config = dict(
    image_size=48,
    crop_scale_min=0.4,
    width=320,
    warmup_steps=610,
    adamw_weight_decay_other_params=0.05,
)
Rows from expert 2 of block 5, named by matrix and row number. Rows with one number belong to one neuron. Each number is 200 + 20 x the weight over its row's rms, rounded and kept within 0 to 999. All counts start at 0. After the name is the row's rms in percent of the matrix's.
# up: expert up (model.blocks.5.mlp.up, 4x160x320), inputs 0-159
# down: expert down (model.blocks.5.mlp.down, 4x320x160, transposed), outputs 0-159
up.21,117,199,184,217,191,207,225,174,194,182,204,173,203,203,190,190,196,211,195,204,233,201,218,200,209,218,173,179,212,200,183,210,182,186,195,209,199,178,180,177,221,146,178,182,207,174,205,208,165,214,203,186,190,204,234,210,163,206,172,200,194,219,217,176,213,210,202,164,200,168,176,194,200,210,160,209,207,221,247,165,185,224,195,213,200,189,210,218,207,194,207,189,233,206,193,196,179,199,221,213,193,215,196,216,184,235,204,220,198,205,202,183,210,165,196,189,189,198,191,217,218,211,199,209,232,185,169,190,137,211,154,219,204,206,198,192,201,242,189,175,214,188,199,197,176,208,194,227,197,235,228,199,205,181,226,182,186,160,217,191,210
up.22,094,190,211,208,170,179,211,170,207,205,252,230,205,215,203,196,198,184,191,175,190,226,185,210,204,231,188,180,242,209,209,188,166,190,230,183,173,224,199,191,206,225,209,211,207,215,211,252,252,201,194,195,202,216,213,229,201,160,215,201,225,189,174,193,206,183,203,177,199,199,163,234,190,196,213,193,196,225,231,191,222,207,146,192,198,191,200,181,222,186,215,190,222,181,201,210,224,183,149,178,195,226,208,189,163,212,207,205,223,210,188,231,169,191,208,213,202,237,207,197,211,199,220,214,159,205,183,175,225,235,201,192,200,211,171,178,220,193,220,216,184,207,200,190,202,197,208,211,216,165,189,192,211,200,210,186,223,228,193,217,208
up.23,101,195,224,199,198,193,197,161,196,208,210,183,226,191,199,223,234,224,213,184,207,212,192,186,192,220,221,209,218,214,174,217,197,189,195,185,186,219,189,185,190,185,180,204,213,202,181,198,184,212,201,206,145,216,213,197,178,206,179,183,216,199,192,201,196,213,196,204,209,218,228,170,170,208,220,210,193,197,235,188,201,201,192,205,214,188,183,176,214,189,222,209,184,199,204,186,200,201,202,191,182,162,201,211,180,194,237,253,182,211,226,188,194,196,225,183,217,179,220,135,184,200,183,207,210,175,222,200,257,190,211,195,178,211,218,182,179,207,190,184,276,202,206,204,189,204,191,182,239,235,170,212,170,168,197,203,184,209,214,184,212
up.24,092,234,174,226,184,185,234,188,187,216,204,173,198,204,204,194,151,207,198,174,209,188,205,173,207,218,206,211,200,232,214,209,226,206,214,204,204,188,211,205,188,208,244,171,217,209,195,181,217,211,223,227,220,164,173,244,230,207,201,194,205,205,178,194,153,214,162,233,202,160,172,215,191,213,180,191,195,188,220,166,197,216,197,188,199,197,179,175,197,193,198,202,207,177,166,170,199,178,216,222,192,184,224,201,188,198,212,199,216,205,202,203,222,208,221,198,215,197,201,222,215,193,175,207,161,193,239,190,207,185,210,210,218,193,197,238,193,198,166,175,194,214,185,201,234,202,198,221,206,202,190,201,174,146,209,210,216,183,174,194,247
up.25,101,198,175,218,189,212,213,188,230,199,181,160,188,200,218,204,228,206,188,202,197,246,181,206,217,236,206,163,225,207,211,191,189,224,201,214,210,258,199,205,162,192,220,175,185,161,201,200,167,183,175,195,185,185,217,208,186,202,186,232,198,222,182,168,151,217,210,172,188,229,187,216,219,201,170,174,206,229,196,220,205,203,188,202,232,197,186,182,216,220,206,245,194,210,196,210,204,217,164,184,180,226,175,206,211,194,195,158,209,182,176,223,219,219,192,185,168,228,220,181,171,203,192,185,176,216,190,191,194,160,210,182,217,174,197,162,193,183,195,183,186,206,223,182,237,192,206,218,183,206,225,243,200,194,183,214,179,213,203,189,184
up.26,101,220,199,186,193,203,205,208,191,223,156,228,229,219,185,220,213,209,216,198,208,199,199,191,200,165,217,183,198,164,207,203,207,195,201,210,206,206,212,193,169,175,227,213,197,210,198,186,176,183,211,221,184,205,203,174,228,195,194,168,194,173,200,185,185,230,178,199,211,164,185,174,207,197,183,204,206,208,227,226,224,178,213,195,197,182,204,203,179,224,192,162,203,230,206,215,182,154,206,163,214,187,221,204,199,203,179,208,211,168,194,179,200,190,200,181,216,175,181,217,208,192,204,170,188,171,162,192,185,165,233,179,204,185,222,156,209,191,205,206,189,190,197,210,224,173,202,191,221,238,225,149,205,235,208,183,237,233,179,181,183
up.27,097,194,219,200,213,185,224,222,223,232,197,194,204,211,210,192,222,164,207,196,183,187,208,190,216,218,222,228,207,208,190,247,214,210,223,170,182,210,185,179,182,212,207,195,175,160,214,194,188,198,187,179,180,193,213,173,195,191,189,200,195,186,230,203,168,193,210,217,176,191,202,223,187,186,218,182,205,212,180,189,197,194,211,205,202,219,219,189,213,218,206,183,215,205,210,227,189,181,176,209,215,207,199,209,232,233,242,185,157,174,205,218,190,222,236,214,220,222,200,193,192,175,209,190,197,194,204,179,230,182,198,204,193,199,211,216,222,241,180,176,212,184,206,206,162,201,186,191,245,186,168,235,217,201,220,162,192,186,198,207,170
up.28,106,225,263,205,199,174,199,215,228,214,207,177,214,200,223,210,179,222,184,188,191,186,220,198,229,191,200,218,175,194,198,187,198,187,188,161,217,223,202,219,205,215,180,190,184,204,227,211,211,208,198,178,184,235,193,204,184,228,171,183,194,214,200,183,208,180,239,234,196,220,180,223,209,204,219,192,200,204,166,180,227,178,188,232,209,187,192,185,239,217,217,212,192,175,196,186,174,163,166,227,198,199,200,235,194,190,204,194,225,164,161,212,197,197,205,175,190,156,211,193,195,219,143,197,189,200,218,193,213,222,184,206,207,201,162,166,206,181,194,209,186,211,197,186,191,193,193,180,204,183,227,231,207,195,208,193,184,210,196,179,166
up.29,097,223,195,166,212,208,193,218,206,207,205,148,204,214,192,214,222,232,156,221,184,186,213,216,251,166,202,192,208,189,211,206,191,202,202,178,208,175,238,186,187,212,226,191,206,205,220,176,209,210,205,188,224,208,186,209,231,209,215,223,197,180,234,215,217,213,237,168,178,217,192,214,211,160,199,211,216,175,208,213,168,213,202,197,185,197,224,193,181,223,199,184,194,165,205,234,200,215,224,182,219,212,193,198,191,196,207,200,201,201,197,178,221,167,180,203,203,194,176,217,206,169,206,205,202,218,159,183,239,193,207,208,229,178,224,183,205,213,181,188,208,199,208,200,171,192,181,183,184,197,231,214,200,225,216,205,188,220,204,165,161
up.30,091,218,196,208,231,195,187,227,182,206,198,216,261,198,209,194,179,227,219,243,175,205,208,178,223,199,191,196,197,189,182,200,180,191,189,215,189,202,187,195,229,183,178,183,186,197,251,227,206,191,202,190,211,195,222,163,190,202,207,168,188,177,159,210,247,232,198,175,217,200,196,222,198,212,228,207,225,168,192,196,211,175,198,176,200,216,194,209,213,180,204,206,192,218,198,180,166,186,225,210,160,176,236,181,192,218,187,180,194,188,161,199,224,228,191,219,205,209,216,209,215,207,178,186,168,244,223,182,167,204,241,167,202,167,196,196,186,233,225,207,224,145,167,198,163,196,197,195,192,233,192,216,194,184,207,183,204,190,222,206,165
down.21,105,216,229,204,206,238,159,182,190,217,166,204,208,199,197,190,184,221,185,228,197,217,177,199,230,216,182,245,197,199,176,191,168,156,215,224,179,187,215,219,168,179,182,203,204,200,201,202,220,219,192,194,211,200,248,227,182,192,216,215,210,225,177,221,179,226,179,200,219,186,181,201,196,178,169,198,231,166,170,205,190,201,218,186,179,195,223,180,221,215,243,210,202,208,192,208,199,236,218,224,206,202,200,219,199,209,215,196,227,191,204,185,217,205,200,194,216,177,212,223,183,213,171,195,205,222,195,162,218,196,201,171,175,230,178,196,221,202,217,178,198,204,231,222,177,212,200,167,214,237,183,217,196,192,185,156,212,232,220,197,164
down.22,084,200,201,210,223,181,186,215,183,222,191,220,215,167,202,203,189,206,213,221,235,198,181,211,221,227,219,175,188,183,218,184,215,182,162,170,246,167,205,229,207,199,188,194,225,218,183,241,232,200,225,209,213,182,219,186,193,221,178,241,181,204,169,206,240,258,222,205,176,204,202,193,204,168,213,147,203,211,231,189,199,192,225,210,203,193,174,205,249,212,291,206,229,201,244,195,200,188,172,207,202,233,223,192,202,185,248,179,208,194,196,173,210,203,211,170,193,220,190,194,180,174,187,183,226,206,214,199,229,172,193,215,207,218,208,183,162,185,184,224,184,182,226,217,193,189,229,210,219,218,188,188,187,223,172,215,177,215,221,216,209
down.23,105,223,181,174,228,187,202,225,189,202,230,194,174,196,224,211,214,176,189,185,205,194,175,199,208,198,224,247,155,215,211,225,217,179,226,212,226,202,210,236,203,185,203,213,229,191,206,190,227,183,196,184,215,202,215,211,206,227,229,214,255,212,208,184,216,228,181,150,228,205,189,187,198,226,184,190,198,203,208,178,193,226,189,200,198,216,147,193,171,208,188,198,188,208,186,210,199,223,197,202,213,228,183,192,188,179,165,250,215,227,212,205,178,204,211,203,190,191,211,176,190,155,213,172,221,191,222,203,185,190,174,202,172,201,195,184,219,224,198,249,167,216,211,204,203,208,186,219,200,179,198,208,203,169,193,183,205,213,193,185,207
down.24,091,223,178,183,179,207,193,208,151,206,158,187,172,172,176,214,174,187,213,186,202,163,177,146,214,193,205,199,210,188,208,217,216,188,230,199,198,182,233,187,229,178,257,207,202,189,178,212,187,219,195,201,188,178,179,185,196,199,188,226,207,180,189,199,210,227,180,194,223,221,208,186,173,196,205,186,239,199,188,190,200,204,184,212,235,199,205,222,193,198,249,193,231,225,224,189,217,217,185,178,167,187,171,198,211,193,168,199,208,159,209,202,204,202,201,228,216,214,225,177,221,230,199,210,195,184,182,178,184,187,196,214,220,195,206,220,198,190,203,179,217,231,219,192,229,209,193,203,183,193,208,197,200,201,181,200,179,201,220,200,209
down.25,097,205,234,191,193,233,179,168,215,203,204,234,211,178,212,167,229,202,173,185,187,240,218,203,195,203,185,237,192,187,189,198,171,203,223,168,229,184,172,190,194,230,214,223,172,227,171,199,230,196,176,180,220,187,204,187,206,220,175,197,181,198,201,193,174,200,199,203,228,144,214,211,192,200,180,214,178,160,209,146,199,205,199,231,177,229,197,215,194,192,188,221,203,214,206,218,223,221,208,171,208,196,193,203,238,210,193,192,196,218,226,214,202,225,183,206,192,160,209,203,182,191,214,185,186,196,207,175,199,177,221,193,146,187,188,177,240,212,218,172,216,193,210,217,167,210,224,228,235,187,164,203,195,177,242,188,183,202,208,209,219
down.26,106,198,232,229,209,200,214,193,191,198,236,184,217,157,201,204,218,226,190,209,224,202,153,203,227,213,215,232,187,174,211,195,225,174,212,200,201,185,202,176,223,213,202,182,221,170,208,201,177,167,197,221,207,185,204,193,217,218,181,216,210,193,227,188,204,203,180,180,234,142,212,189,197,217,207,212,194,234,190,183,179,224,197,172,197,200,162,197,220,199,194,218,198,220,176,182,203,208,203,222,181,162,187,218,185,180,224,175,209,221,188,220,191,198,227,202,185,194,226,163,224,249,184,199,197,179,192,193,218,210,206,228,215,172,168,196,190,200,208,178,182,232,243,186,180,224,222,187,178,169,208,229,154,183,183,212,218,196,207,221,195
down.27,095,193,194,229,212,219,217,163,216,188,197,208,165,200,169,167,186,197,194,208,216,180,185,184,181,226,216,200,152,227,210,187,166,198,166,205,230,198,196,212,207,185,206,221,171,158,193,182,199,241,215,226,214,170,252,202,203,197,201,186,244,168,224,185,197,176,206,210,202,222,181,173,189,196,204,166,180,194,158,203,208,217,193,192,192,216,220,161,199,195,180,200,184,185,190,192,210,166,196,207,203,195,162,222,176,169,174,178,186,210,217,163,198,217,194,233,220,213,197,193,211,181,232,199,200,189,187,168,242,227,213,211,182,166,186,192,221,179,185,180,202,183,203,191,216,191,206,222,164,187,166,199,209,168,197,194,218,169,189,213,164
down.28,106,198,195,182,212,196,190,206,172,207,180,208,169,238,196,206,204,206,202,200,208,213,185,165,208,200,229,208,204,205,230,211,203,210,220,247,236,184,214,239,221,196,222,228,242,194,205,174,195,197,185,172,181,222,178,207,220,158,195,189,180,228,199,212,182,192,217,199,176,212,198,198,190,229,217,177,216,161,233,171,200,202,192,166,219,230,174,200,209,209,150,195,219,215,186,200,203,187,192,174,223,207,193,201,213,172,193,201,191,162,185,175,209,185,231,181,183,196,165,189,224,170,217,195,188,220,205,163,175,204,204,192,186,200,224,219,203,196,192,184,175,225,195,223,211,196,217,205,116,189,223,193,178,180,222,217,214,193,202,179,198
down.29,087,228,190,207,212,186,180,194,199,173,193,176,195,205,191,228,204,232,192,217,230,247,202,207,168,204,196,177,183,225,224,197,177,202,213,203,186,217,196,203,186,212,174,235,232,226,177,201,160,213,215,188,226,177,165,198,215,190,201,212,217,154,195,213,195,165,191,161,239,209,211,185,195,224,208,181,213,207,236,178,182,223,222,218,184,170,200,220,167,210,201,214,170,199,192,199,183,162,216,179,174,222,213,184,210,222,221,194,228,160,199,201,193,185,198,196,193,188,185,177,194,159,184,189,194,194,196,166,192,224,183,220,218,193,224,202,192,195,185,155,216,191,213,186,164,206,196,216,206,197,186,197,202,189,223,180,189,189,217,184,204
down.30,085,226,215,221,196,198,181,191,216,186,205,204,159,200,185,169,165,175,246,176,211,184,209,195,201,175,218,175,184,230,209,188,192,218,188,206,191,181,230,201,180,209,185,160,216,245,189,198,216,207,192,191,190,202,178,232,218,196,202,204,186,222,239,178,208,198,187,221,185,178,213,209,199,195,213,206,166,174,210,203,236,182,214,203,219,153,205,224,190,185,266,202,198,220,225,179,210,210,228,209,225,187,230,177,193,209,211,189,200,174,235,199,165,207,191,195,205,194,213,176,177,179,206,231,188,206,201,202,178,214,176,181,202,197,215,250,206,203,211,196,202,210,197,187,198,191,163,190,184,184,186,170,210,160,220,185,222,167,188,232,210