A small self-supervised image encoder, trained from scratch.
Model: 7.03M parameters, norm layernorm, activation gelu, moe soft, width 320.
Rows from block 6 of a small self-supervised image encoder, named by matrix and row number. Rows with one number belong to one neuron. Each number is 200 + 30 x the weight over its row's rms, rounded and kept within 0 to 999. All counts start at 0.
After each neuron's rows are labels from the 100 images, of 14848, where the neuron reaches its highest value: "responds to" is what is common among them. Only what is clearly more common there than usual is listed. The data: capsule endoscopy frames (Kvasir-Capsule). In brackets: how many of the 100.
# fc1: MLP up (model.blocks.6.mlp.fc1.weight, 960x320), inputs 0-106
# fc2: MLP down (model.blocks.6.mlp.fc2.weight, 320x960, transposed), outputs 0-106

fc1.440,229,153,189,189,213,206,198,202,250,200,155,181,259,238,166,206,198,134,169,233,173,164,128,131,205,216,197,173,242,204,184,198,239,159,227,103,200,178,170,210,245,220,159,218,245,191,169,156,183,217,155,191,207,237,206,171,206,244,148,215,190,223,217,177,241,235,234,204,209,268,189,170,190,242,279,244,155,215,233,222,213,225,209,183,196,239,202,187,180,219,162,217,220,194,180,172,211,173,249,200,231,142,236,198,198,177,270
fc2.440,229,182,253,195,209,180,170,244,222,238,213,221,155,250,240,167,192,177,207,174,204,226,196,220,241,188,214,207,211,217,236,160,245,222,217,159,227,189,208,169,169,195,171,216,219,240,220,211,185,222,204,220,200,167,115,201,141,220,223,180,173,223,165,210,148,216,261,185,279,233,196,201,174,234,224,237,200,230,201,200,193,192,242,240,189,209,215,196,200,116,137,214,192,206,189,246,185,237,202,150,177,174,236,208,237,190,200
responds to: finding: reduced mucosal view (41)

fc1.409,166,182,251,199,134,183,191,207,232,245,203,205,216,147,203,198,246,197,198,214,213,180,131,181,206,243,240,198,207,171,168,189,198,205,217,160,200,228,200,191,254,117,200,221,200,191,259,199,178,207,208,240,232,206,215,162,221,130,220,179,227,207,183,211,213,211,208,188,216,240,170,226,189,248,234,246,211,235,186,201,220,199,158,173,179,215,171,227,218,213,220,159,185,156,271,214,196,220,199,141,206,185,206,178,178,147,138
fc2.409,216,201,212,217,150,226,182,211,195,247,173,177,224,190,183,156,242,229,161,176,198,161,180,216,191,202,171,206,191,199,210,209,148,217,219,152,172,180,260,264,219,228,271,185,207,212,171,211,185,228,223,167,222,188,191,141,183,228,188,201,192,221,230,229,194,210,201,137,187,223,181,189,248,177,199,197,184,232,185,189,204,222,219,247,163,243,190,157,192,301,164,193,234,234,194,207,213,138,201,155,188,212,265,247,226,220,190
responds to: finding: angiectasia (44)

fc1.585,230,259,227,219,184,171,235,229,196,228,202,186,181,195,206,169,164,124,248,237,162,178,192,204,226,245,182,246,239,211,186,223,207,201,180,218,158,227,188,185,158,242,190,214,233,219,152,277,202,178,182,187,140,158,210,179,203,206,172,165,204,174,185,182,232,225,145,209,210,212,234,205,221,203,178,238,222,210,215,206,209,241,231,234,177,208,236,225,198,214,211,228,202,214,181,200,200,248,149,187,231,166,188,218,230,145,223
fc2.585,162,219,182,188,224,208,239,161,208,197,221,234,188,157,189,138,204,220,180,203,203,204,225,196,166,219,207,236,176,224,192,170,216,185,185,198,201,170,187,218,183,145,250,150,125,105,211,209,277,190,217,181,203,221,186,205,122,206,250,165,208,218,217,85,213,227,191,228,240,176,214,197,183,163,202,285,207,227,190,264,173,156,175,142,186,210,192,196,234,198,196,223,161,201,184,183,185,180,153,177,201,258,207,240,201,151,257
responds to: finding: angiectasia (30)

fc1.621,206,199,187,198,164,163,167,176,240,214,208,220,196,221,201,149,185,187,156,183,205,217,202,96,219,199,214,152,222,208,185,242,242,210,227,222,207,223,209,248,150,205,212,197,206,205,206,190,177,196,179,150,237,206,184,196,190,186,232,263,255,178,205,189,229,219,210,178,284,201,216,211,264,218,192,199,177,193,186,168,186,211,205,245,217,199,170,220,237,207,223,152,225,217,261,208,172,167,229,238,225,164,145,228,179,193,229
fc2.621,161,236,192,225,190,221,182,238,227,188,210,230,199,232,194,192,196,216,269,181,223,195,180,161,195,240,190,212,152,227,198,203,208,159,172,233,204,220,272,192,220,160,244,219,187,162,201,211,223,193,150,162,189,187,222,205,198,174,230,207,198,192,205,155,182,247,202,161,203,174,199,196,197,236,214,240,213,229,199,179,214,239,205,200,165,179,187,207,210,155,145,212,253,186,224,255,190,149,173,139,194,223,224,251,156,183,251
responds to: finding: angiectasia (27)

fc1.330,187,245,205,190,213,145,165,244,180,185,224,157,184,234,197,186,150,173,204,189,168,212,144,168,188,197,239,229,159,173,198,248,190,182,197,196,183,182,209,193,143,198,149,180,215,239,186,170,116,219,247,224,208,146,225,170,189,172,162,258,265,168,257,209,269,187,188,242,232,227,214,194,194,167,152,206,220,208,201,139,167,246,172,156,152,216,182,177,228,203,165,175,214,208,280,224,260,169,231,205,168,175,206,235,173,251,148
fc2.330,217,186,201,226,191,239,198,189,192,170,244,135,172,228,194,215,134,160,228,216,199,162,187,158,256,198,193,239,206,181,187,220,188,150,227,202,264,191,165,234,176,147,178,172,186,166,227,236,202,233,185,225,209,176,221,222,252,219,174,204,226,193,193,215,223,213,215,179,211,168,143,194,188,225,185,169,190,248,203,257,202,178,166,190,213,148,191,216,229,166,202,225,203,143,158,237,194,211,196,165,163,172,192,181,195,229,198
responds to: finding: angiectasia (34)

fc1.327,176,187,223,140,180,218,261,161,171,259,202,182,215,212,267,222,204,156,159,234,239,163,221,212,200,207,122,193,227,187,176,224,221,179,214,195,180,220,271,192,213,198,191,262,238,228,228,159,186,185,189,180,225,206,178,167,211,202,211,207,187,225,208,261,187,143,209,249,182,162,239,240,198,219,219,244,223,211,244,156,201,166,242,207,221,229,206,185,211,197,168,182,218,143,173,247,138,143,245,245,161,258,186,195,187,190,213
fc2.327,232,173,199,181,193,191,181,146,181,210,195,211,196,150,182,215,199,236,201,235,201,243,201,211,215,183,225,210,164,181,167,185,192,227,213,175,188,233,161,232,187,222,209,243,182,197,176,167,185,164,197,198,196,164,172,171,147,231,199,158,204,209,198,199,248,216,235,192,169,227,191,209,192,217,186,212,238,207,252,167,208,206,207,179,225,252,210,267,276,155,189,259,228,185,226,230,214,204,216,142,198,197,169,193,218,236,185
responds to: finding: ileocecal valve (51)

fc1.98,183,178,210,204,249,142,209,200,178,283,120,169,202,204,166,229,147,216,195,241,147,214,186,178,236,196,199,214,237,180,238,204,213,196,222,201,222,194,210,158,202,159,233,207,211,166,192,183,224,172,181,134,217,234,211,174,136,202,182,202,197,207,258,201,181,182,164,256,247,211,217,211,162,211,226,188,172,207,166,186,191,173,159,203,232,192,194,188,195,238,223,232,158,171,195,218,249,195,164,174,251,186,179,188,200,204,230
fc2.98,217,170,208,246,224,188,279,149,195,275,231,213,178,194,262,179,239,201,204,242,168,181,217,174,165,215,196,186,225,273,177,146,177,176,209,217,193,179,193,138,221,162,183,233,185,203,228,251,194,160,193,184,183,159,235,202,187,252,153,206,185,198,191,225,203,200,217,236,162,231,213,187,155,209,186,215,175,201,172,147,163,224,198,194,253,181,220,230,238,137,144,218,165,181,169,225,173,202,183,154,196,195,184,237,231,157,236
responds to: finding: angiectasia (25)

fc1.712,169,201,244,268,201,158,195,240,185,197,239,201,229,231,199,203,215,201,190,191,227,218,235,157,197,186,217,206,189,233,189,229,172,232,196,188,284,235,233,174,271,155,210,159,155,164,186,230,259,212,218,195,193,192,114,206,161,187,171,219,223,210,189,234,210,176,248,171,262,233,201,230,158,217,262,224,214,202,174,240,183,197,201,195,151,159,180,229,227,187,155,182,197,242,210,169,212,215,188,263,145,238,180,186,187,203,163
fc2.712,203,204,192,213,197,195,219,205,223,217,215,209,229,204,175,179,236,126,183,180,193,192,243,215,221,233,226,207,204,182,246,238,201,144,223,235,167,202,169,215,189,213,231,229,205,160,192,170,284,165,193,220,210,224,227,195,230,223,229,213,169,181,249,191,209,161,185,185,129,151,131,159,245,173,263,196,180,170,203,206,195,228,256,198,183,149,197,212,196,341,270,191,170,236,167,182,203,215,207,229,231,204,135,195,166,184,168
responds to: finding: reduced mucosal view (43)

fc1.530,217,159,167,161,177,216,215,223,212,220,159,198,199,151,218,239,240,202,203,155,128,243,180,166,162,156,192,212,189,273,197,176,197,206,170,120,252,220,208,219,243,254,158,238,195,213,197,235,221,195,212,221,204,232,252,188,150,268,245,190,185,195,171,215,215,160,279,201,202,289,206,196,170,218,187,210,155,181,114,167,208,165,210,203,200,144,177,169,228,205,189,210,242,150,153,237,206,172,179,257,174,222,135,207,203,174,182
fc2.530,192,249,204,170,227,208,207,187,232,150,223,199,186,207,222,204,210,251,129,247,208,242,201,271,195,224,255,263,194,235,170,183,201,223,163,202,129,214,141,218,232,190,253,223,196,183,232,222,221,211,176,238,224,195,171,162,212,182,256,207,189,195,188,154,151,256,237,205,167,196,195,270,247,208,181,234,149,179,198,192,219,216,184,198,199,180,226,215,251,183,208,197,174,253,201,232,207,183,224,229,259,169,177,232,214,215,233
responds to: finding: reduced mucosal view (43)

fc1.282,204,194,192,242,178,170,185,162,200,280,208,225,202,222,209,228,179,211,153,166,186,187,194,165,220,206,194,147,193,160,209,217,206,236,222,183,208,187,202,208,177,233,183,213,156,260,234,203,241,182,231,230,227,213,149,205,182,236,205,178,170,228,169,221,231,121,170,169,194,199,167,151,192,215,222,222,217,120,178,213,186,192,162,186,187,175,202,217,217,202,160,234,224,243,197,165,217,254,225,224,192,246,185,238,187,225,235
fc2.282,229,142,187,226,203,197,237,238,155,190,264,208,184,205,185,216,210,197,206,166,241,178,177,237,158,241,227,238,221,260,194,207,184,183,184,258,243,172,155,119,160,210,126,220,204,165,187,244,198,180,220,214,195,184,219,160,176,161,215,165,197,219,253,174,169,127,231,245,215,243,209,228,224,204,209,225,208,172,168,228,203,210,181,211,215,200,233,218,208,285,196,210,178,212,223,212,168,195,203,225,238,174,211,172,222,166,190
responds to: finding: angiectasia (49)

fc1.93,194,241,252,227,209,202,188,260,192,155,170,238,178,248,222,171,209,188,208,202,254,232,247,224,214,251,199,199,239,194,186,244,200,179,234,187,224,178,137,205,158,216,194,209,203,229,181,178,167,249,194,196,145,191,241,188,163,207,164,195,205,208,236,169,150,242,193,246,202,177,208,138,220,180,166,219,287,223,243,212,251,225,207,179,174,214,211,172,194,169,183,203,231,214,197,182,196,196,211,201,233,162,213,205,205,201,197
fc2.93,181,224,183,226,191,193,206,156,218,194,185,193,171,176,190,209,218,233,195,183,184,209,240,208,200,214,239,220,153,164,168,243,198,214,199,218,222,237,206,207,190,170,184,212,168,230,190,173,190,230,215,192,197,220,179,186,185,235,224,225,155,228,200,162,230,166,192,148,250,235,252,154,227,246,230,209,198,141,279,148,169,185,217,257,187,245,129,237,203,249,235,184,261,173,227,210,195,194,184,207,195,205,227,217,158,200,230
responds to: finding: ileocecal valve (52)

fc1.302,164,187,224,221,153,169,174,171,227,195,192,199,213,172,196,188,164,187,250,178,169,193,210,246,163,212,165,176,233,168,182,187,125,169,229,172,126,168,221,192,222,216,170,201,250,132,208,230,221,209,199,213,160,189,234,171,190,197,222,191,128,238,258,206,164,235,187,200,233,206,193,164,157,199,213,205,215,163,206,229,202,152,141,194,237,202,196,250,192,175,212,213,206,197,162,268,222,236,207,242,232,284,233,214,207,192,172
fc2.302,219,169,170,182,159,185,198,202,196,184,220,180,221,212,206,223,199,211,245,202,206,182,186,201,218,217,166,183,164,162,221,169,254,232,175,236,198,183,199,195,261,186,238,198,158,254,218,188,262,175,177,207,244,168,167,238,215,220,220,180,227,237,201,174,250,194,193,192,240,165,208,231,155,221,186,183,225,163,175,172,176,185,142,175,213,167,200,195,133,328,219,168,214,229,192,249,140,152,260,184,226,180,145,131,162,184,228
responds to: finding: ileocecal valve (52)

fc1.243,164,226,223,207,159,157,233,210,239,211,202,257,205,176,178,160,202,210,188,219,200,266,130,151,245,183,190,167,189,210,208,240,235,190,205,179,219,175,244,210,176,169,199,177,205,216,180,169,202,213,194,216,212,210,166,231,160,207,193,172,203,201,215,210,208,202,200,246,234,209,172,167,241,204,254,277,229,190,281,209,215,202,186,198,207,185,144,201,248,210,250,172,229,198,267,245,211,180,222,227,144,194,185,220,205,220,191
fc2.243,226,201,222,193,239,243,217,206,238,160,201,260,158,277,191,206,144,200,188,218,171,218,249,201,162,171,202,260,220,192,199,157,212,212,150,216,177,250,234,211,232,172,179,192,166,198,212,232,209,187,196,207,127,215,220,170,221,231,242,205,228,224,185,204,228,186,233,238,180,251,203,218,215,245,138,150,218,158,212,258,199,203,179,185,159,184,242,153,238,136,206,229,179,211,218,148,208,206,244,129,223,186,225,175,161,210,232
responds to: finding: angiectasia (64)

fc1.254,251,197,197,168,174,230,233,184,213,177,165,217,209,169,181,147,138,172,166,231,172,227,170,182,231,217,208,162,186,242,209,220,175,220,211,157,238,240,184,246,181,157,174,196,173,192,210,229,156,206,206,158,225,193,240,242,186,177,147,229,187,171,239,219,184,213,176,227,206,228,208,147,173,214,158,189,179,233,192,237,145,137,210,236,190,208,209,232,167,199,230,246,254,188,231,256,252,234,195,256,221,231,190,157,162,223,223
fc2.254,177,218,159,160,157,194,193,189,192,216,160,250,216,208,202,267,194,265,191,201,177,226,187,151,168,193,227,159,182,216,225,265,167,191,167,231,154,232,240,158,192,169,210,248,208,207,237,173,141,198,244,171,241,160,227,170,174,176,226,151,227,181,217,168,232,224,169,184,166,205,195,232,212,239,219,165,223,199,240,192,212,217,176,281,237,157,207,195,222,193,233,270,262,207,171,205,147,222,210,148,246,180,245,139,208,242,187
responds to: finding: angiectasia (30)